{"arch": "conformer", "model": "CTC audio transcriber", "dataset": "read English sentences (LibriTTS-R)", "train_examples": 15625, "time_shift_ms": 100, "n_mels": 80, "hop_length": 160, "input": "log_mel", "spec_augment": true, "win_length": 400, "tokenizer": "char", "vocab_size": 32, "norm": "layernorm", "activation": "geglu", "mlp_ratio": 4, "head_dim": 64, "fused_qkv": false, "qk_norm": false, "inner_norm": false, "moe": "expert_choice", "drop_path": 0.15, "num_experts": 8, "moe_every": 2, "expert_mlp_ratio": 1, "experts_per_token": 1, "shared_expert": false, "subsampling": 2, "layers": 8, "width": 192, "positions": "sincos", "kernel_size": 31, "residual_init": "zero_last", "optimizer": "soap", "beta2": 0.95, "lr": 0.0035, "beta1": 0.95, "shampoo_beta": 0.95, "eps": 1e-08, "precondition_frequency": 16, "max_precond_dim": 1536, "one_sided": false, "adamw_lr_other_params": 0.0008, "grad_clip": 0.5, "steps": 8200, "batch_size": 128, "epochs": 67.2, "lr_schedule": "cosine", "final_lr_fraction": 0.05, "warmup_steps": 820, "weight_decay": 0.05, "adamw_weight_decay_other_params": 0.01}
Rows from block 3 of a small CTC audio transcriber, named by matrix and row number. Rows with one number within an expert belong to one neuron, the router's apart. Each number is 128 + 32 x the weight over its row's rms, rounded and kept within 0 to 255. All counts start at 0. Numbers have three digits each. After the name is the row's rms in percent of the matrix's.
Before each expert's rows are labels from the 100 clips, of 14976, where the router gives the expert most weight on average: "loudest" is the band of the loudest frequency at the time of the peak. Only what is clearly more common there than usual is listed. The data: read English sentences (LibriTTS-R).
# router: router (model.blocks.3.mlp.router.weight, 8x192, trained with AdamW), inputs 0-191
# gate: expert gate (model.blocks.3.mlp.gate, 8x192x192), inputs 0-191
# up: expert up (model.blocks.3.mlp.up, 8x192x192), inputs 0-191
# down: expert down (model.blocks.3.mlp.down, 8x192x192, transposed), outputs 0-191

# expert 4
loudest: 250 to 500 Hz
router.4 097:108084108178163150077133097189130127083138142177117085120116129145141078067164093108111135095181091154165075122145101097107184148138124128076147099167099093105171121087114175074068087156107103095149041104167161152083122120125161171124149135089155084082095150143155142075104169134163098153123137105086093181098075148121142086128112185086116116126138134133149137177129141126107053176114071096116110133155112156124143122213099113142144110124093106129121175156140095088133072129136084117128075136077130077106186126133116166130146138151069136130168145083110088129062153107117085117
gate.3 100:149142141152162083161131191149108142135171127062108112142184108159186144070082165158130170120136151143082158185144144110114144091121167188100113143116168022095113096088148113125153079136161126153159172149158125095121149159137154148143125179069169057126165143143042139148141148116095090123060081156093087161146136114141165128154157147120104110123146105121151157168118112148116164197122129120127067191058172138100156159107104152091137164078130176150091122073153151105096136115114143166172154136131083090164136086107191140131070127123132098089130106109108124111095084111146123147
up.3 106:149096134058142084197178093142132140097139179066102109110110142158184195146108153124111106165164145139139128186165159110113112066162101149076146202102107070122137122099076137118118107123129120122129142146181112120131169165077127174116167184156137136083164161071128121111154123142159152169091121066142091098136058118140144111137180134107100120139088159128124145113133134151109103132188126065149106107095145200101153107058134113163162168130163128168163155135153149066111106128140125129183125171194102089164132110123089086111100134163074101172189080107135104146116144102189143144
down.3 100:179052095105082131128086172114163175113070166085164156188100171075143162097116135087106166072158121155140150097185106126142101099166092137160157129159175123086103115146083202158118173107170131166125109175148127056178162066094075153118103132060151167128141106094120063071152162184139139122082123120073175167123107119122083099107110122066148093124123101124133175130112129089148146119103165133113208133130090118172110127127157115147102125111124131074084153073149166162099126166175109097144146085152105141148162146143142137138142112129154124104145151116085134085089170120149098140
gate.4 105:155075138064146085214112153149139205091107159114174063151172119031122161115135160132141068102100092125206156168145166144114175130159110120131137132091125148104108140182162159125117133129099175164173123169162152109150096124125107074125142139126109127127159092146138071181143079078073116115124159100114109148063122094102174149156093138095108085115082146096166120155150127142097115141173085116141151128122094123112162116159074114114119119140177120157128108171121193096077104121161178098112146148193113134181142129168113204134155115158114122099134101114132117132148183043113134131
up.4 113:114103175097132181255119174103174128144109133118104112109139128104178190100084159158112104119162153161094147120140101118136159176147126112172166111051113101172145145134111151113058114071102121071111085145092137155194144184121119119136103117133122058135196137153163167087113127083109070131096120143103178123060086079102146142159114101158132115065128178108136111134102088118151130135119107142138148070120083172108151116111126088114090083130151104107157108151065147136091157103150125139128146160138120078153148155190131101101193112137135149095181117178111158112118109108063130143
down.4 099:155116134146121073117107115157119210106148084126169134136073150107177113076161101134109094119173135133130181136191109127094139148125132097111089153129147109122136164164168131087095127103144170155123175172063176143169104120120130137121205129172143134096139149160179153173189206069145080178123101154151128164136168099109109146111167184119141189089179129166098134111098149142124134111112134177168121143132075136069144097084065114141137103101116137161096087121181136114138102172148160167128181133115118157141158112228163165118145097207115135059134163118084152111117136136124148095
gate.5 096:139172134136134176117146147082140133152124164138099142063150114142121116163120143136148111074118164124127219121148101093144092149116100139090059168133100136085132128063229157203113155155167166113145075081148136110117157159158150072175108115147177099166160111129077144139119155121123118136087076103103116112108087127117122166149171126130093117085149094169141161134106130112133150129146177149171136129165128091131098152098153157138152105181114095151143144095109106122090099103063071172139159123114122116142172138095172200112054085091126151085130163159126121123163125227081187181
up.5 101:133112105148114085140141120149097136158118139163139085163127170115093057114099100157153166129135132142155091104152170129185143037181108191129134146144184203154133134191132110148119144159082079160162123113184175098113130111104186112129148204155116137091109094143124084127156159176114111086129177083138098126128139092102164103124153135147109097118111149056126101090154123132177082181139076129146169093136144146123117132120104150139143088081131165145135148152208131159157169195112095099078093122143161151128098129150059082092155139123114119144092101185140162129160140110206136051
down.5 097:085175095165111140125134126153150144145137127094156084130069133103126137154127184102064148098147136118154098151157131112108123133074146121160144160106090162163181083141095122069064163178156199086100108152115144166121155059064121184160132158088115165181097075121119121064047086132142129125111059128137126125102124102074111165141126142152175148131191163160158112156166104108142135126123094112141181107152108125116115117182123171127137106058077114210147079159165184148142117192110149099103091081147148139148137157126126090153108131182124127159089135148140140067085156135097116089

# expert 6
loudest: 250 to 500 Hz
router.6 098:123090070143099125153086142159156161115157129139144111145090130125164164088116145167044154106094156157106187151096157167094121121107155135178183102162053124118104099125151092132160106138089100156179033102108112146123127165100170154147105121119111109130161122133182154143146113113142083068153119221128166084105152113127172127167086060151159185133150185139102119113207144152104144122178080107112123124202120139131161101085149116099136179105124120149091187109172063147055160117150058168096114106103174124060124138139136146140159122112159159152148127160132153135124125131133145125
gate.3 095:139150130098160131102122087058109115141121165141103149134142078137146111129142210204108132116130119152143116088149108120071136105119097127094085138126112120139198180136124119119122133047107146137097115136122137133131136139065150099194131079116139118098173091207128128149209177092130147128119154177088127086078174088147158173108083141147125115148153115201098149114105076110125085081118094085162102132133139107107171123125025166102169161132115107104105082097160118196138111084130128163150089125093166094172152128115144140113155143080166191110074134138154103158097060092111152108
up.3 097:133150141087184073120097146106100093115110103131085120113125120110105107093170170126159168137131132103128127088149165095095162185123123169119138075139127081107212146155153158116100161071160111090141169125055119159152172104128152101197134051110162121092154116156107104137189159060112182112154133109103162121071165084116140198093084130169112128134162120183123133083122140115104093122162123118136103142146155096146160160126090134096163154127164097105095026070110151170141124136142142171151123063101180116133125155084111185116149128096132167157117066186112165151141089116152171116
down.3 092:143101188122134094157145135115128118077089152083165141147083115120105160180107082109189117099126071154109113190122146150156149156164166070123134099126122140114154130133217105130180085103119127099151132115107098101037170109071104136085160147119113148140149114134152102153216109089080141077120117139102113169131108143117113079134199124102130095102127139127121178122145131133140129208092162180145156148124196135088122159171099103129085117104078117156123139135184102128085091142185178124076161128153126087134175186066207108171155164127111115112099085113148167132165153111125151148
gate.4 099:127141105104171167170137123131112127137107131147162074123125135146125193094109104108150184118103128107159152059151099148184069117158157116157103097109160124116024121098151114106175104117130101101103132111150141096140128137160113105162138105139120121151104137119155143117164081137121136170202091072165191104157153061114084185110084120133160070123146139106099114119204163136084104072174120169117186128172092146141139091142140076177104139135112141179138098122044097163094134155106156143060067085136119101092070171144129131105111192155171128143103116083148153094122144179123174160
up.4 104:160067095149138119220167112122094120146144130145077092113114065171145117103151140081151142131113106091152197131162107169155138169201116110124072081134141092129051191173143133123128134123129082133115133081215129112157134141148103125144123134119153132132112138124112102125147074143139108097093099113207170084151102114104117148150082166199165119137203104076131101071191109134166096097183187141115141070113137143166125152125161098158145185161139138127104155150112064112134130190168154129088153098118117131107116168150103084131142144141164087142134081117180168134145151168134158164
down.4 099:109116162200108123076157179126100160075122066093100095165132149126123134065062163111162178094127126108133105107167196071103145124076139132125098090107115157090141145123124097164087120196126112102116118088078157119117131149199101164078141093113111124096123142078184170105159155158139137115106140152071177141138198117102119063113050125106174122168118133165092165105124148144147137107159149119071129112181066098115107134099156111150168083156163130121143138098107127136044058126090151097120133139172150139128140163108062159120110148152096166119116134150125168089134154157124147197
gate.5 106:161160136138084153132134072111103126160130094080101136105156101089105161097119129136179145148215182139079169077116136070177097151192113146130148093098121144108132146150132179145112129072074143112110084172043177090129127165127170148151153132087061120091177146093145098056128119133154088117112159102118119139082074145159156101104155145167132090115167085183082164107106100165094110153087161098153121131106163099125099132144133169155154119096151146151144083126080124114124160133108148087157171119137123104155044141070105142129184125164110148162112181129097167125154108177082148194
up.5 104:148134145197094161097111137189223163107155117169177178141123127180162152165155148121153164128090097076152142108084111177049124128130183128078082110152112116167120174166166141076098119152125091138100096162147159150163132123166116107132123113104165090174098169150097124158124133123119081135096087136090119098114121102171137149110075113117149158098126103082066104152122100131060102112179134159135104172151080149128152092128158124126143126143158125094169143172109110140086101171147189156155137117130077131162144188057062099087099098069153149124152170073107121129089145101142072165
down.5 101:142146134108147132138129130078158126183157152124117179165122090053147118119173106124096137117151142122149225124106092160177156134136119178052116138147067136157110147134170183152114121087174119081098240142142111042176126092173120096113098116112156157161178104118132121131106091138192126101202102118163141172181156163098088104107118131148110150117074183098143115145114046132110172120174167160180131117114112123057101127144181109130119111135077144135079142160133124090118088117100160123107103093136138159113111114076063127126182080126114127145094148150108147121109113160114112132

# expert 7
loudest: 4000 to 8000 Hz
router.7 104:198122076112088127151102142147082153155128122125084128127161083169086086162172080092110125122127105131118132105077069168111120180140164104126144137142099155135121128105143064071113083130137097129107110138186095155178164168120129128134142156181149140092150113111175154111111109147080143152105127136078142142146127121150145144086163159166129128146070173128122139078166114111145152077110149137083151104178116093136120130156108070169077152114093179169088066152117082161131148109086149108129112133190061155205020118139117097100094128113116127179129085154152120064120177088127203088
gate.3 107:152165118161102102136082073116153117187143142156119196135132136052167150090173149147062123142069092122120126109095176105113144142122105111157129129112109068144150122108118178117169123111091179063119128093128105134101143099036156145157145137129129102156105119160178159142147161184181107065132133159147050102124109152115143103137121077148081128118147073144133114120164183131105149124128114176118174104132095176072082099146177079130164082129097161107123142090149130114201129086127111094144119153064056152143180140093175125139096156132218146133080143125128105099137129171078126131
up.3 105:190107132102105079147094086097099106151129144182109105182143134107117142104139151147077127074126204122143105135121127096115163073126149111191116181168135122093164137153081171129128072084120169145137099101096105160134145115075144151174124044132157056155098145116134191131117158118144102103137105157106118131135110108124202150152129096155134130120106113137151083127190180105138146132179159180203213155109120150125077095136168082137127074184097132120117126104111129091133105122144089110157071125114118169155140150085166139159082165115238166134095143135099076147135152116090150124
down.3 098:145133085129055121080111093122116144172119122172080154140172074129055130107105126085130079093112187055088095144116079182152169147138137136111145085157161147125094106149144164142150120131120164173133147194180056116175102125149114092116157197103118066147137133151114082155082152128120080097147129100114125145151123114137138143157193079194178185127132153145163064191160158116143144173135102125123131141092114145111127108069106155148104164155125180159159161162164108156179110154079156160059134112131104134161088101155122108147103169173132140122164182151165102107119086097170121133
gate.4 089:202106070163101159156107160019137201112114129131119133147121117149123111116139183129087110201111138080099093144127124128171119053071154103086149102127086129155176088141134093111125079189117132105187125142118143186131112152179059157115075129132161166134175122152159096129130096120088122192061123098111145106090151100152114123156131128136141108197112102163149132131115126147143129111151095104142085133152156163124118123136104144138079154151150121117150143101133088123142121166144109186074162184209126140147167129197160042100125119123112138161163183117172109153121080111103158115
up.4 086:073109144118158126118170117191124049124137085106109147106099139104093134109113084093154120041137097158165150105149105133081086160140130100144096135134180113152121068139109152145110160071141099145091122105132129110153112125101127096168149150125149115171148116150101157165187188111178101118173115134066160144132133150109110107119090102108121115101088114103106106150104091090117181199153110156164125127069128117129129178084119126146143061093070121173056062140145149167153118131133106092171145050045129145100105118075071176146133110109139105085080126125081119051154168110150094153
down.4 088:125210194112077110148049092108138161126126095127109120161120098118114061145172150148106090123111122200123143185132097128115111127151142151132125133132186135183157120148085111111133079127100101125077153141168123167092071093079118166190085138074169098104102160106124150185134124120139166172092150190161124136088159106141151136164095163118144137154127108106099153122164156155193085131115137051125086091090092120104173124081090080112143134154169084032158107125132164141133132138126124122119155149167107136120164129154111100132038057137126094105119085163116144073154136150165101116
gate.5 092:113128136137150166134143135133134164141097096087130145115161129139135088141124152126141146094176145102092167104112151130086155128118110087100089133145096131147107111095204140102115107143082116152120148185096151048143138174067016093114120120082136209151158171086094113153100122130137103084191143127123168087147113112130108097109120134071088127126132115199081119103181142098136149134155182127137117139141164114114150146129183168126151067102126105082171140164066120127091076211138127166093107130038147139097118162115119109109135113170152155162114164125110165181062097168068125071
up.5 099:136095103096161077129152158167112157085105064135187157150146093164138139167112092146135150085188131138067147113172153152127142129157187148096094123154100133158098172171135104145117112153074097153112154143135164162123105115183075131169116113124201149171117144187097107136105133092145164166165129112118126125115082096132106110174125201135107092105155156125130124093129142108187097123142053081211175115089014116156152063125155079160144144123125167151155144112101105133109064158127130113133104095113159190134143108133137088156192137176093137120138149130099163164149118080088137085
down.5 097:150138072111082109167072149183147162151137137101173183088166161111102102052157101146159074116133193134071145078129120153131109107098080117118140103184134091089119140153136150107112149121113140117166157159094135164060106148137139134160119122118151138133165125062118190090103096122103129110114110082112094196158131121141148116165170149146071108114127174157161131133120121127160128094130132180156129112166159124127127137162142216139100125089155120146123105080176080109102081107176163142103102144066110142097106129110154124150212135017156145103161146115141198086137146206109152146