config = dict(
    model='CTC audio transcriber',
    spec_augment=True,
    vocab_size=32,
    arch='conformer',
    norm='layernorm',
    hidden_act='geglu',
    inner_norm=False,
    shared_expert=False,
    subsampling=2,
    one_sided=False,
)
Rows from block 3, named by matrix and row number. Each number is 128 + 24 x the weight over the matrix's rms, rounded and kept within 0 to 255. All counts start at 0.
# pw1: conv module expand (GLU, value and gate stacked) (model.blocks.3.conv.pw1.weight, 384x192), inputs 0-95
pw1.44 [112 152 115 112 139  70 139 129 115  91 135 139 133 116 136 137 147 144  78 124 135  85 113 182 115 129 140 148 135  86 136  83 137 140 181 124 147 141 161 121 161 153 130  84 134 123 141 125 137 115 109 114 120 171 143 146 109  83 125 122 150  61 167 130 135 109  85  94 105 106  96 172 113  93 111 101 156 122 104 152 134  98 125 143 134 152 131 188 102 115 121 157 119 136 150 136]
pw1.45 [135 133 150 126 112  98 119 170 108 151 103  78 139 145 150 153  93 144 158 138 146 109 120 114 128 157 105 128 100 141 120 145 136 126 140  94 112  89 111 156  99  55 147 117 114 128 114 140 161 137 150  85 169 133 132 112 145  94 127 133  98 130 138 145 166 133 149 104 155 106  98 115  96 155 138 149 168 145  80 124 122 117  97 108  84 154 124 103 132 132 130  95  53 130 129 113]
pw1.46 [104 111 147 103 154 118 132 140 135 130  79  99 134 131 113 149 153 111  93 157 161 177 153  83 122 155 174 110 113 143 122  87 120 126 131 134 128 140 179 109 138 129 114  89 144 152 130 101 112 136 108 177 116 153 148 147 138 122 159 155 106 133  97 119  90 147 123  66 144 102 112 136 155 142 100 117 156 111 101 148 174 114 114 107 115  76 131 100 127 162 146 172 128 163 119 158]
pw1.47 [124 121 107 127 129 180 135 175 111 114 128 126 134 131  96 111 121 139 121 147 103 125 145 154 120 143  98 149 151 157 131 138  93 110  85 149 109 157 161 123 143 128 115  99 149 131 147 112 121  87 121 130 105 169 156 145 112 144 132 127 118 138 140 122 144 135 134 162 129 108  89 121 100 119 146 129 128 114 150 165  82  93 146 134  73 114 107 153 111 138 133 174 140 113  89 163]
pw1.48 [130 109 114 134 151 158 121 133 137 130 138 114 154 111 126 121 129 145  84 114 123  95 156 157 122  78  93 111 164  90 132 100 143 124 165 109 144 173 114 115 124 136 142 136 150 120 137 143 153 129 140 138 127 126 112 151 167 114 129 122  87 105 114  77 124 144  98 126 146 152 110 148 136 132  66 176 104 139 137 153 122 177  63 116 131  94 138 142 140 109  83 145 175  99 117 115]
pw1.49 [ 86 114 170 138 160 117 139 155 136 157 126 134 129 123 137 130 141  92 157 119 146 129 154 149  95 118 144 150 153 131 145 138 123 152 129 160 105 129 157 118 140 116 154 104 118 116 140 148 139 106 102  54 128 107 140 147 148 152 143 125 139 138 145 129 102 118  94  92  84 154 116 115 132 136 104 119 146 116 117 127 146  93  98 123 106 192 123 158 157 150 168 159 124 136 101 105]
pw1.50 [127 133 130 139 130 139 126 138 143 108  82 120 123  98 155 163 119 168 174 122 152 144 118 130 105 158 131 133 146 115 140 127 112  98  83 130 168 118 127 130 120 166 123  63 141 150  91 172 132 102 119 154 140 137 119 133  95 132 143  66 100 108 140 111 167 165 142 144 115 146  89 137 108 127  67  84 144 102 147 149 124  82 181 117  99 131 113 137 104 149 131 154 119 153 152 163]
pw1.51 [130 150  94 143 146 109 141 151 104  79 116 106 110 136  90 124  85 161 150 121 163 161 125 117 149 150  96 109 112 128 119 141 182 105 112  99 103 128 111  86  97 140 134 157 119 169 107 136 166 140 117 144 125 150 163 126 108 131 120 137 150 146 129 112 124 129  70 132 127 122 175 118 144 160 137 111 143 115 156  90 108 154 133 157 136 144 138 139 155 172 117 105 141 138 138 118]
pw1.52 [130 119 115 138 111 128 117 122 120  89 117 111  81 145 123 128 125 118 148 171 155 155 118 162  90 153 119 135 157 123  88  97 126  95  85 115 135 112 127 119  93 103 119 181 107 109 129 133 115 107  94 153 125 176 116  94 111 127 109 114  99 108 161 143 137 153 117 137 134 132 147 128 121 122 102 122 151 144 118 140 150  97  67 123 135 118 103 114  99  92 112 106 138 166  98 129]
pw1.53 [134 143 124 150 138 137 120 129 138 175 107 126 138 115 123 127 150 136 124 127 100  90 152 129 144 103 114 161 119 129 113 135 122 137 132 178 119 155 119 149  99 140 127 125 161 111 133  83 109 133 124 135 186 133 153 122 131 143 143 155 147 134 171 151 148  91  51 120 138 102 139  74 161 103 165  93 134 158 148 108 113 122 146 170 152 133 192 179 115 114 126  91 132 205 122 147]
pw1.54 [132 135 135 136 133 141 103 136 135 125 122 157 106 145 115  81 119 182 179  88 125 134 141 137 129  97 102 105 116 113 136 107 175 142 103  85 123 109 136 126 153  91 158 110 117  96  88 111 142  98 154 122 132 120 152 109 125 145 110 123 136 117 115 130  95 153 140 146 135 129 109 125 118  99 138 150 151 138 106 140 107 168 126  89 156  92 171 123 117 107 120 163 113  88 165 139]
pw1.55 [123 153 131 112 152 150 158 145 146 163 146 146  96 144 124 149 174  96 145 100 124 106 164 131 121 119 136 153 128 125 116 114 159 111 140 103 160 142 125 110 110 117 137 164 102 107 115 130 135 151 109 161 124 119 140 164 124 106 181 126 167 142 134 115 120 125 139 119 133 137  74 148 145  99 173 110 141 115 112 125  87 128 161 115 107 164 150 169 116 135 129 121 103 123 154 135]
pw1.56 [ 99 117 129 130 146 140 176 119 115 148 103 121 124  65 126 110 127 138 155 125 106 118 103 116 136 100 133 125 148  78 129  95 103 152 118 119 128 114 133 135 151 111 142 145 120 136 151 111 140 104 151 119 136 159 142 142 122 109 104 121 159 123 126 135  90 150 127 143  86 173 161 158 103 104 119 143 143 114 116 133 101 138 125 153 154 145  92 133 159 114 129 113  75 107 112  60]
pw1.57 [129 132  79 144 119 134 192 180 151 107 166 175 117 111 147 146 173 183 135 116 121 109 117 114 165 142 118 151 132 124 140 152  98 186 140 135 140 123 158 165  91 138 139 156 128 151 160  92 143 139 114 114 136 127 133 154 168  87 109 141 132 185 114 150 106 111 153 123 123 145 149 110 173 131  78 154 136 110 131 151 116 147 118 156 151 159 117 136 128 108 147 115 131 147 133 113]
pw1.58 [117 128 107 150  99 136 115 106 110 163 103 139 103 136 120 146 128 111 129 156 114  87 137  90 111 113 107 177 145 115 169 104 108 130 122  91 120 107 112 140 108  92 105 104 131  91 161 142 122  81 108 140 141 130 102 100 168  99 116 158 131 174 115 126 108 141 128 146 116  98 137 113 123 110 131 142 133  98  70 154 147 156 123 159 101 120 101  72 119 112 133  87 140 134 103 124]
pw1.59 [ 94 115 102 145 142 108 145 141 105 117 123 149 110 174 115 104 110 100 100 159 109 137  90 107 123  89 144 106 150 107 100 121 137  95 103  90 145 133  95 162 142 125  90 125 150 168 115 168 148 100 162 143 113 142 120 121 106 141 156 110 159 156 156 128 135 132 121  72  94 138 124 104 100 165  95 159 123 179 117 152 147 127 144 131 145 117 155 144 109 138 143 167 142 150 107 101]
pw1.60 [141 123  83 104  83 149  99 138 139 136 154 100 116 119 102 133  88 103 101 118 146 109 120 105 136 142 174 107 108 151  85 124 143 154 107 139 125 140 122 153 101 148 132 100  86 107 115 113  97 129 191 126 145 131  85 119 140  81 121  98 106  91  87 119 123 116  94  94 160 135 149 127 157 102 108 143  92 131 132 147 116 106 118 122  91  92 109 153 114 135 154 138 109  87  99 149]
pw1.61 [108 135 108 133 131 104  91 122 159 106 129 148 145 147 156 160 127  89 139 147 149  99 155 144  92 164 157 120 118 117  97 150 134 160 117 110 127 165 135 130 161 119 121 120 117 126 124 127 155  85  76 112 142  90 144 148 124 120 144 178 176 168 107 104 129 114 101 165 126 108 150 181 112 131 156 143 117 153 136 149 176 146 154 112  96 122 129 158 125 111 146 125 112 134 169 161]
pw1.62 [138 133 126 120 111 108 108 111 147 125 168 168 106 102 114 104 130 122  96 124  97 135 166 141 110 119 144 105 167 148 132 115 101  85 141 135 135 132 117 117  98 138 164 128  77 109 141 139 139 114 167 135 108 110  69 147 142 118 136 136 121 140 145 149 117 115 154 122 103 157 130 144 137 123 125 105 174 177  89 122 111 123 111 170 110 127 122 153 172 124 129 151 128 113  99 135]
pw1.63 [107 127 104 135 108 113 121 157 167 102 115 142 108 136 168  81 135 111 140 129  97 144 155 162 128 140 107  98  95 121 105 145 139 116 161 128 169 127 146 101 116 129 131 151 160 118 153 105 138 189 104 141 112  77 148  92 133 146 143 163 119 106 103 129 146 172 120 118 137 136 151 132  79 130 155 163 118  92 143 145 112 136  72 114 113  87 135 135 136 114 160 134 162  94 108 171]
pw1.64 [149 158 120 106 116 135  82 126 109 133 168 120 135  94 112 117 137 117 135 116 159 134 151 137 106 148 128 127 179 123 152 108  99 132 166 143 120 174  96 131 149 164 125  91 111 102  91 145 126 143 109 134 126 149 147 157 143 158  92 170 129 149 137 173 140 107 151 156 137 125 192 167 138  99 170 113 127 163 140 105 116 106 151 129 151 124 122 145 138 139 124 119 115 122 132 100]
pw1.65 [112 143  97 108 107 103 123 140 139 111 145 131 104 136 149 127 133 165  94 136 153 102 138  96 125 124 113 154 120 140 112 129 157 126 123  97 112 136  87 122 142 152 104  97 171 136 136 163 146 140 137 132 109 101 113 119 133 135 134 122 143 128 115 155 135 138 120 111 178 137 144 125  74  99  88 124 116 137 131 106 117 106 136 109  87 153 102  93 165 117 154 118 119 116 131 127]
pw1.66 [140 138  99 129  80 145 167 117 150 122 129 130 157 175 166 122 137 123  95 135 148  97 118 145 129  93  98 169 157 107 143 130 150 159 128 125  73 157 147 120 122 167 118 142  91 118 142 104  71  81 107 153 111 120  97 127  98 125 133 101 100 102 126 141 157 134 153 188 147 105 123 153 103 135 149 142 116 152 129 143 109  70 104 134 124 136 160 109 114 149 133 135 122 124  99  96]
pw1.67 [126 145 169 129 140 124 132 138 158  75 149 149 100 132 148 140 190 124 161 120  91 129  94 121 138 142 163 153 132 145 144 112 112 135 130 137 138 179 122 138 174 132 137 137 172  94 108 122  98 136 134 140  90 124 142 154 114 134 139 156 199 123 118 124 128 115  82  95 134 216 118 127 101 135 142 134 137 131 149 122 137 136 109 148 188 150 121 121 152 145 122 100 107 142 166 127]
pw1.68 [131 159 122 109 174 136 152 124 107 128 118 139 134  99  79 150 117 141 156 145 146 131 122 122 132 141 160 121 131  98 139 129 117  98 102 128 136  87 109 100 108 166 135 133 132 142 107 103  87 120 148 109 150 138  96  70 147 170 118 164 163 194 111 144  98 158 141 131 149 127 147 153 160 156  82 144 114 118 135  98 111 146 119 149 162 169 115 170 163 167 179 135 138 175 128 131]
pw1.69 [144 101 107 169 146 130 111 121 156 105 152 120 134 116 134 172 142 144 135 171 102 121 143  93 135 134 118 100 125 117  82 144 124 125 133 125 158 131 130 104  97 132 125 131 162 117 147 129 125 105 137 145 151 139  90 155 114 114 115 129 121 145  99 142 118 100 139 143 100 125 145 133 141 144 131 145 141 117 151 166 135 123 136 192 186 159 156 159 127 158 143 133  95 154 105 112]
pw1.70 [117 167 104 122 120 121 130 102 113 102  90 129  81 206 140 134 129  94 127 136 143 135 147 126 106 115  95  97 140 133 127 123 108 156 120  93 150 120 119 135 116 156 164 121 128 118 133 142 134 147 134  92 118 109 113 126 104 153  98  95 136 139  91  86 144 163 149 140 120 109 117 106 139 118  91 106 130  86  84  97 146 109 125 118 119 112 135 117 129 140 110 124  81  94 108 152]
pw1.71 [114 141 141 100 134 100 118 122 136  97 118 116 110 139 159 132  89 117  94 126 133 146 128 162 124 104 173 166 143 128 112 143 136 140 115 134 104 147 143 119 122 170 125 143 121 120 162 142 111 103 104 129 124 125 120 130 129 137 147 130 133 136 156 134 140 116 124 151 114 122 109 144 179 132 155 128 101 106  92 154 110 158  92 134 148 114 141 110 147 157 123 132 122 147 137 102]
pw1.72 [ 96 112 130 139 122 104 130 132 132 121 108 103 125 123 108 137 127 130 158 113 103 161 106 122 112 151 130 159 136 119 156 125 135 145 130 123 140 122 170 149 135  96 153 107 172 141 134 171 153 105 147 164 143 194  88 115 121 129 138 144 115  96 117 126 145 119 118 122 122 126 147 101 131 160 117 120 118  93 141 110 118  94 130 161 132 113 121 119 149 150 171 158 106 134 118 129]
pw1.73 [190 141 132  87 109 144  98 154  98 130 119 148 105  93 119 141  69 149 169  95 123 162 125 118 151 161 186  91  97 130 113 106 120 115 118 109 141 139 148 102 139 107 132 162 132  98 170 157 122 118 100 151 127 134 143  87 140 149 131 120 117 153 120 150 119 108 139 121 100 101 102 156 121 137 128 138 102  76 136 119 107 156 110 116  89 168 107 147  92  93 124  93 126  92  92 120]
pw1.74 [101 122 100 105 130 138 120  96 123  95 126 164  89 102 124 180 110  80 122 125 109 113 148  99  72 123 116 121 125 119 113 118 128 123 117 122  65 132 118 123 145  94 141 185  90 112  98 155 129 135  89 152 120 152 133  96 111 147 167  81 147 154  95 105 147 102 104 105 124 140  89 106 162 133 119 120 116 126 123  76 104 146 120 132 100 111 141 133 134 116 107 128 115  94  79 110]
pw1.75 [110 110 103 141 138 135 137 130 112 109 164 118 133 131  86 149  94 135 108 118 133 101 113 100 133 121 130  91 119 105 120 122 101 153 138 124 108 102  97 121 145 127 102 130 178 128  93 102 130 130 156 100 155 108 115 120 115 156 148 142 116 109 160 176  85 101 159 110 149 163 125 170 124 144 142 139 116 147 107 132 129 132 145 114 134 141 122 115 149 153 102 111 112 105 136  93]
pw1.76 [120 166 149 178 144 135 134 141 166 118 156 141 160 148 161 139 134 147 121 110 155  93 133 142 117 118 169 100 127 158 164 128 174 140 133 169 144 128 125 115 139 118 129 156  89 149 100 111 126 116 122  83 118 125 159 132 118 141  65 122 128 133 161 106 170 148 132 157 134 105 163 165 111  97 172 137 100  99 153 128 118 121 103 155 134 137 100 118 165 162 137 121 129 139 140 148]
pw1.77 [128 165 118 137 143 163 137 151 113 161 138 145 123 148 145 166 131 107 150 101 141 142 135 169 140  93 127 104 148  92  90  99 113 125 141 145 120 116 129 153 129 116 136 139 112 155 130 157 131  66 148 143 136 125 143  97 146 133 152  82  99 130 116 167 175  91 105 164 156 136 109 129  99 104 154 101 141  95 152 155 119 118 146 126  96 109 119 116 156 165 130 176 187  88 136 147]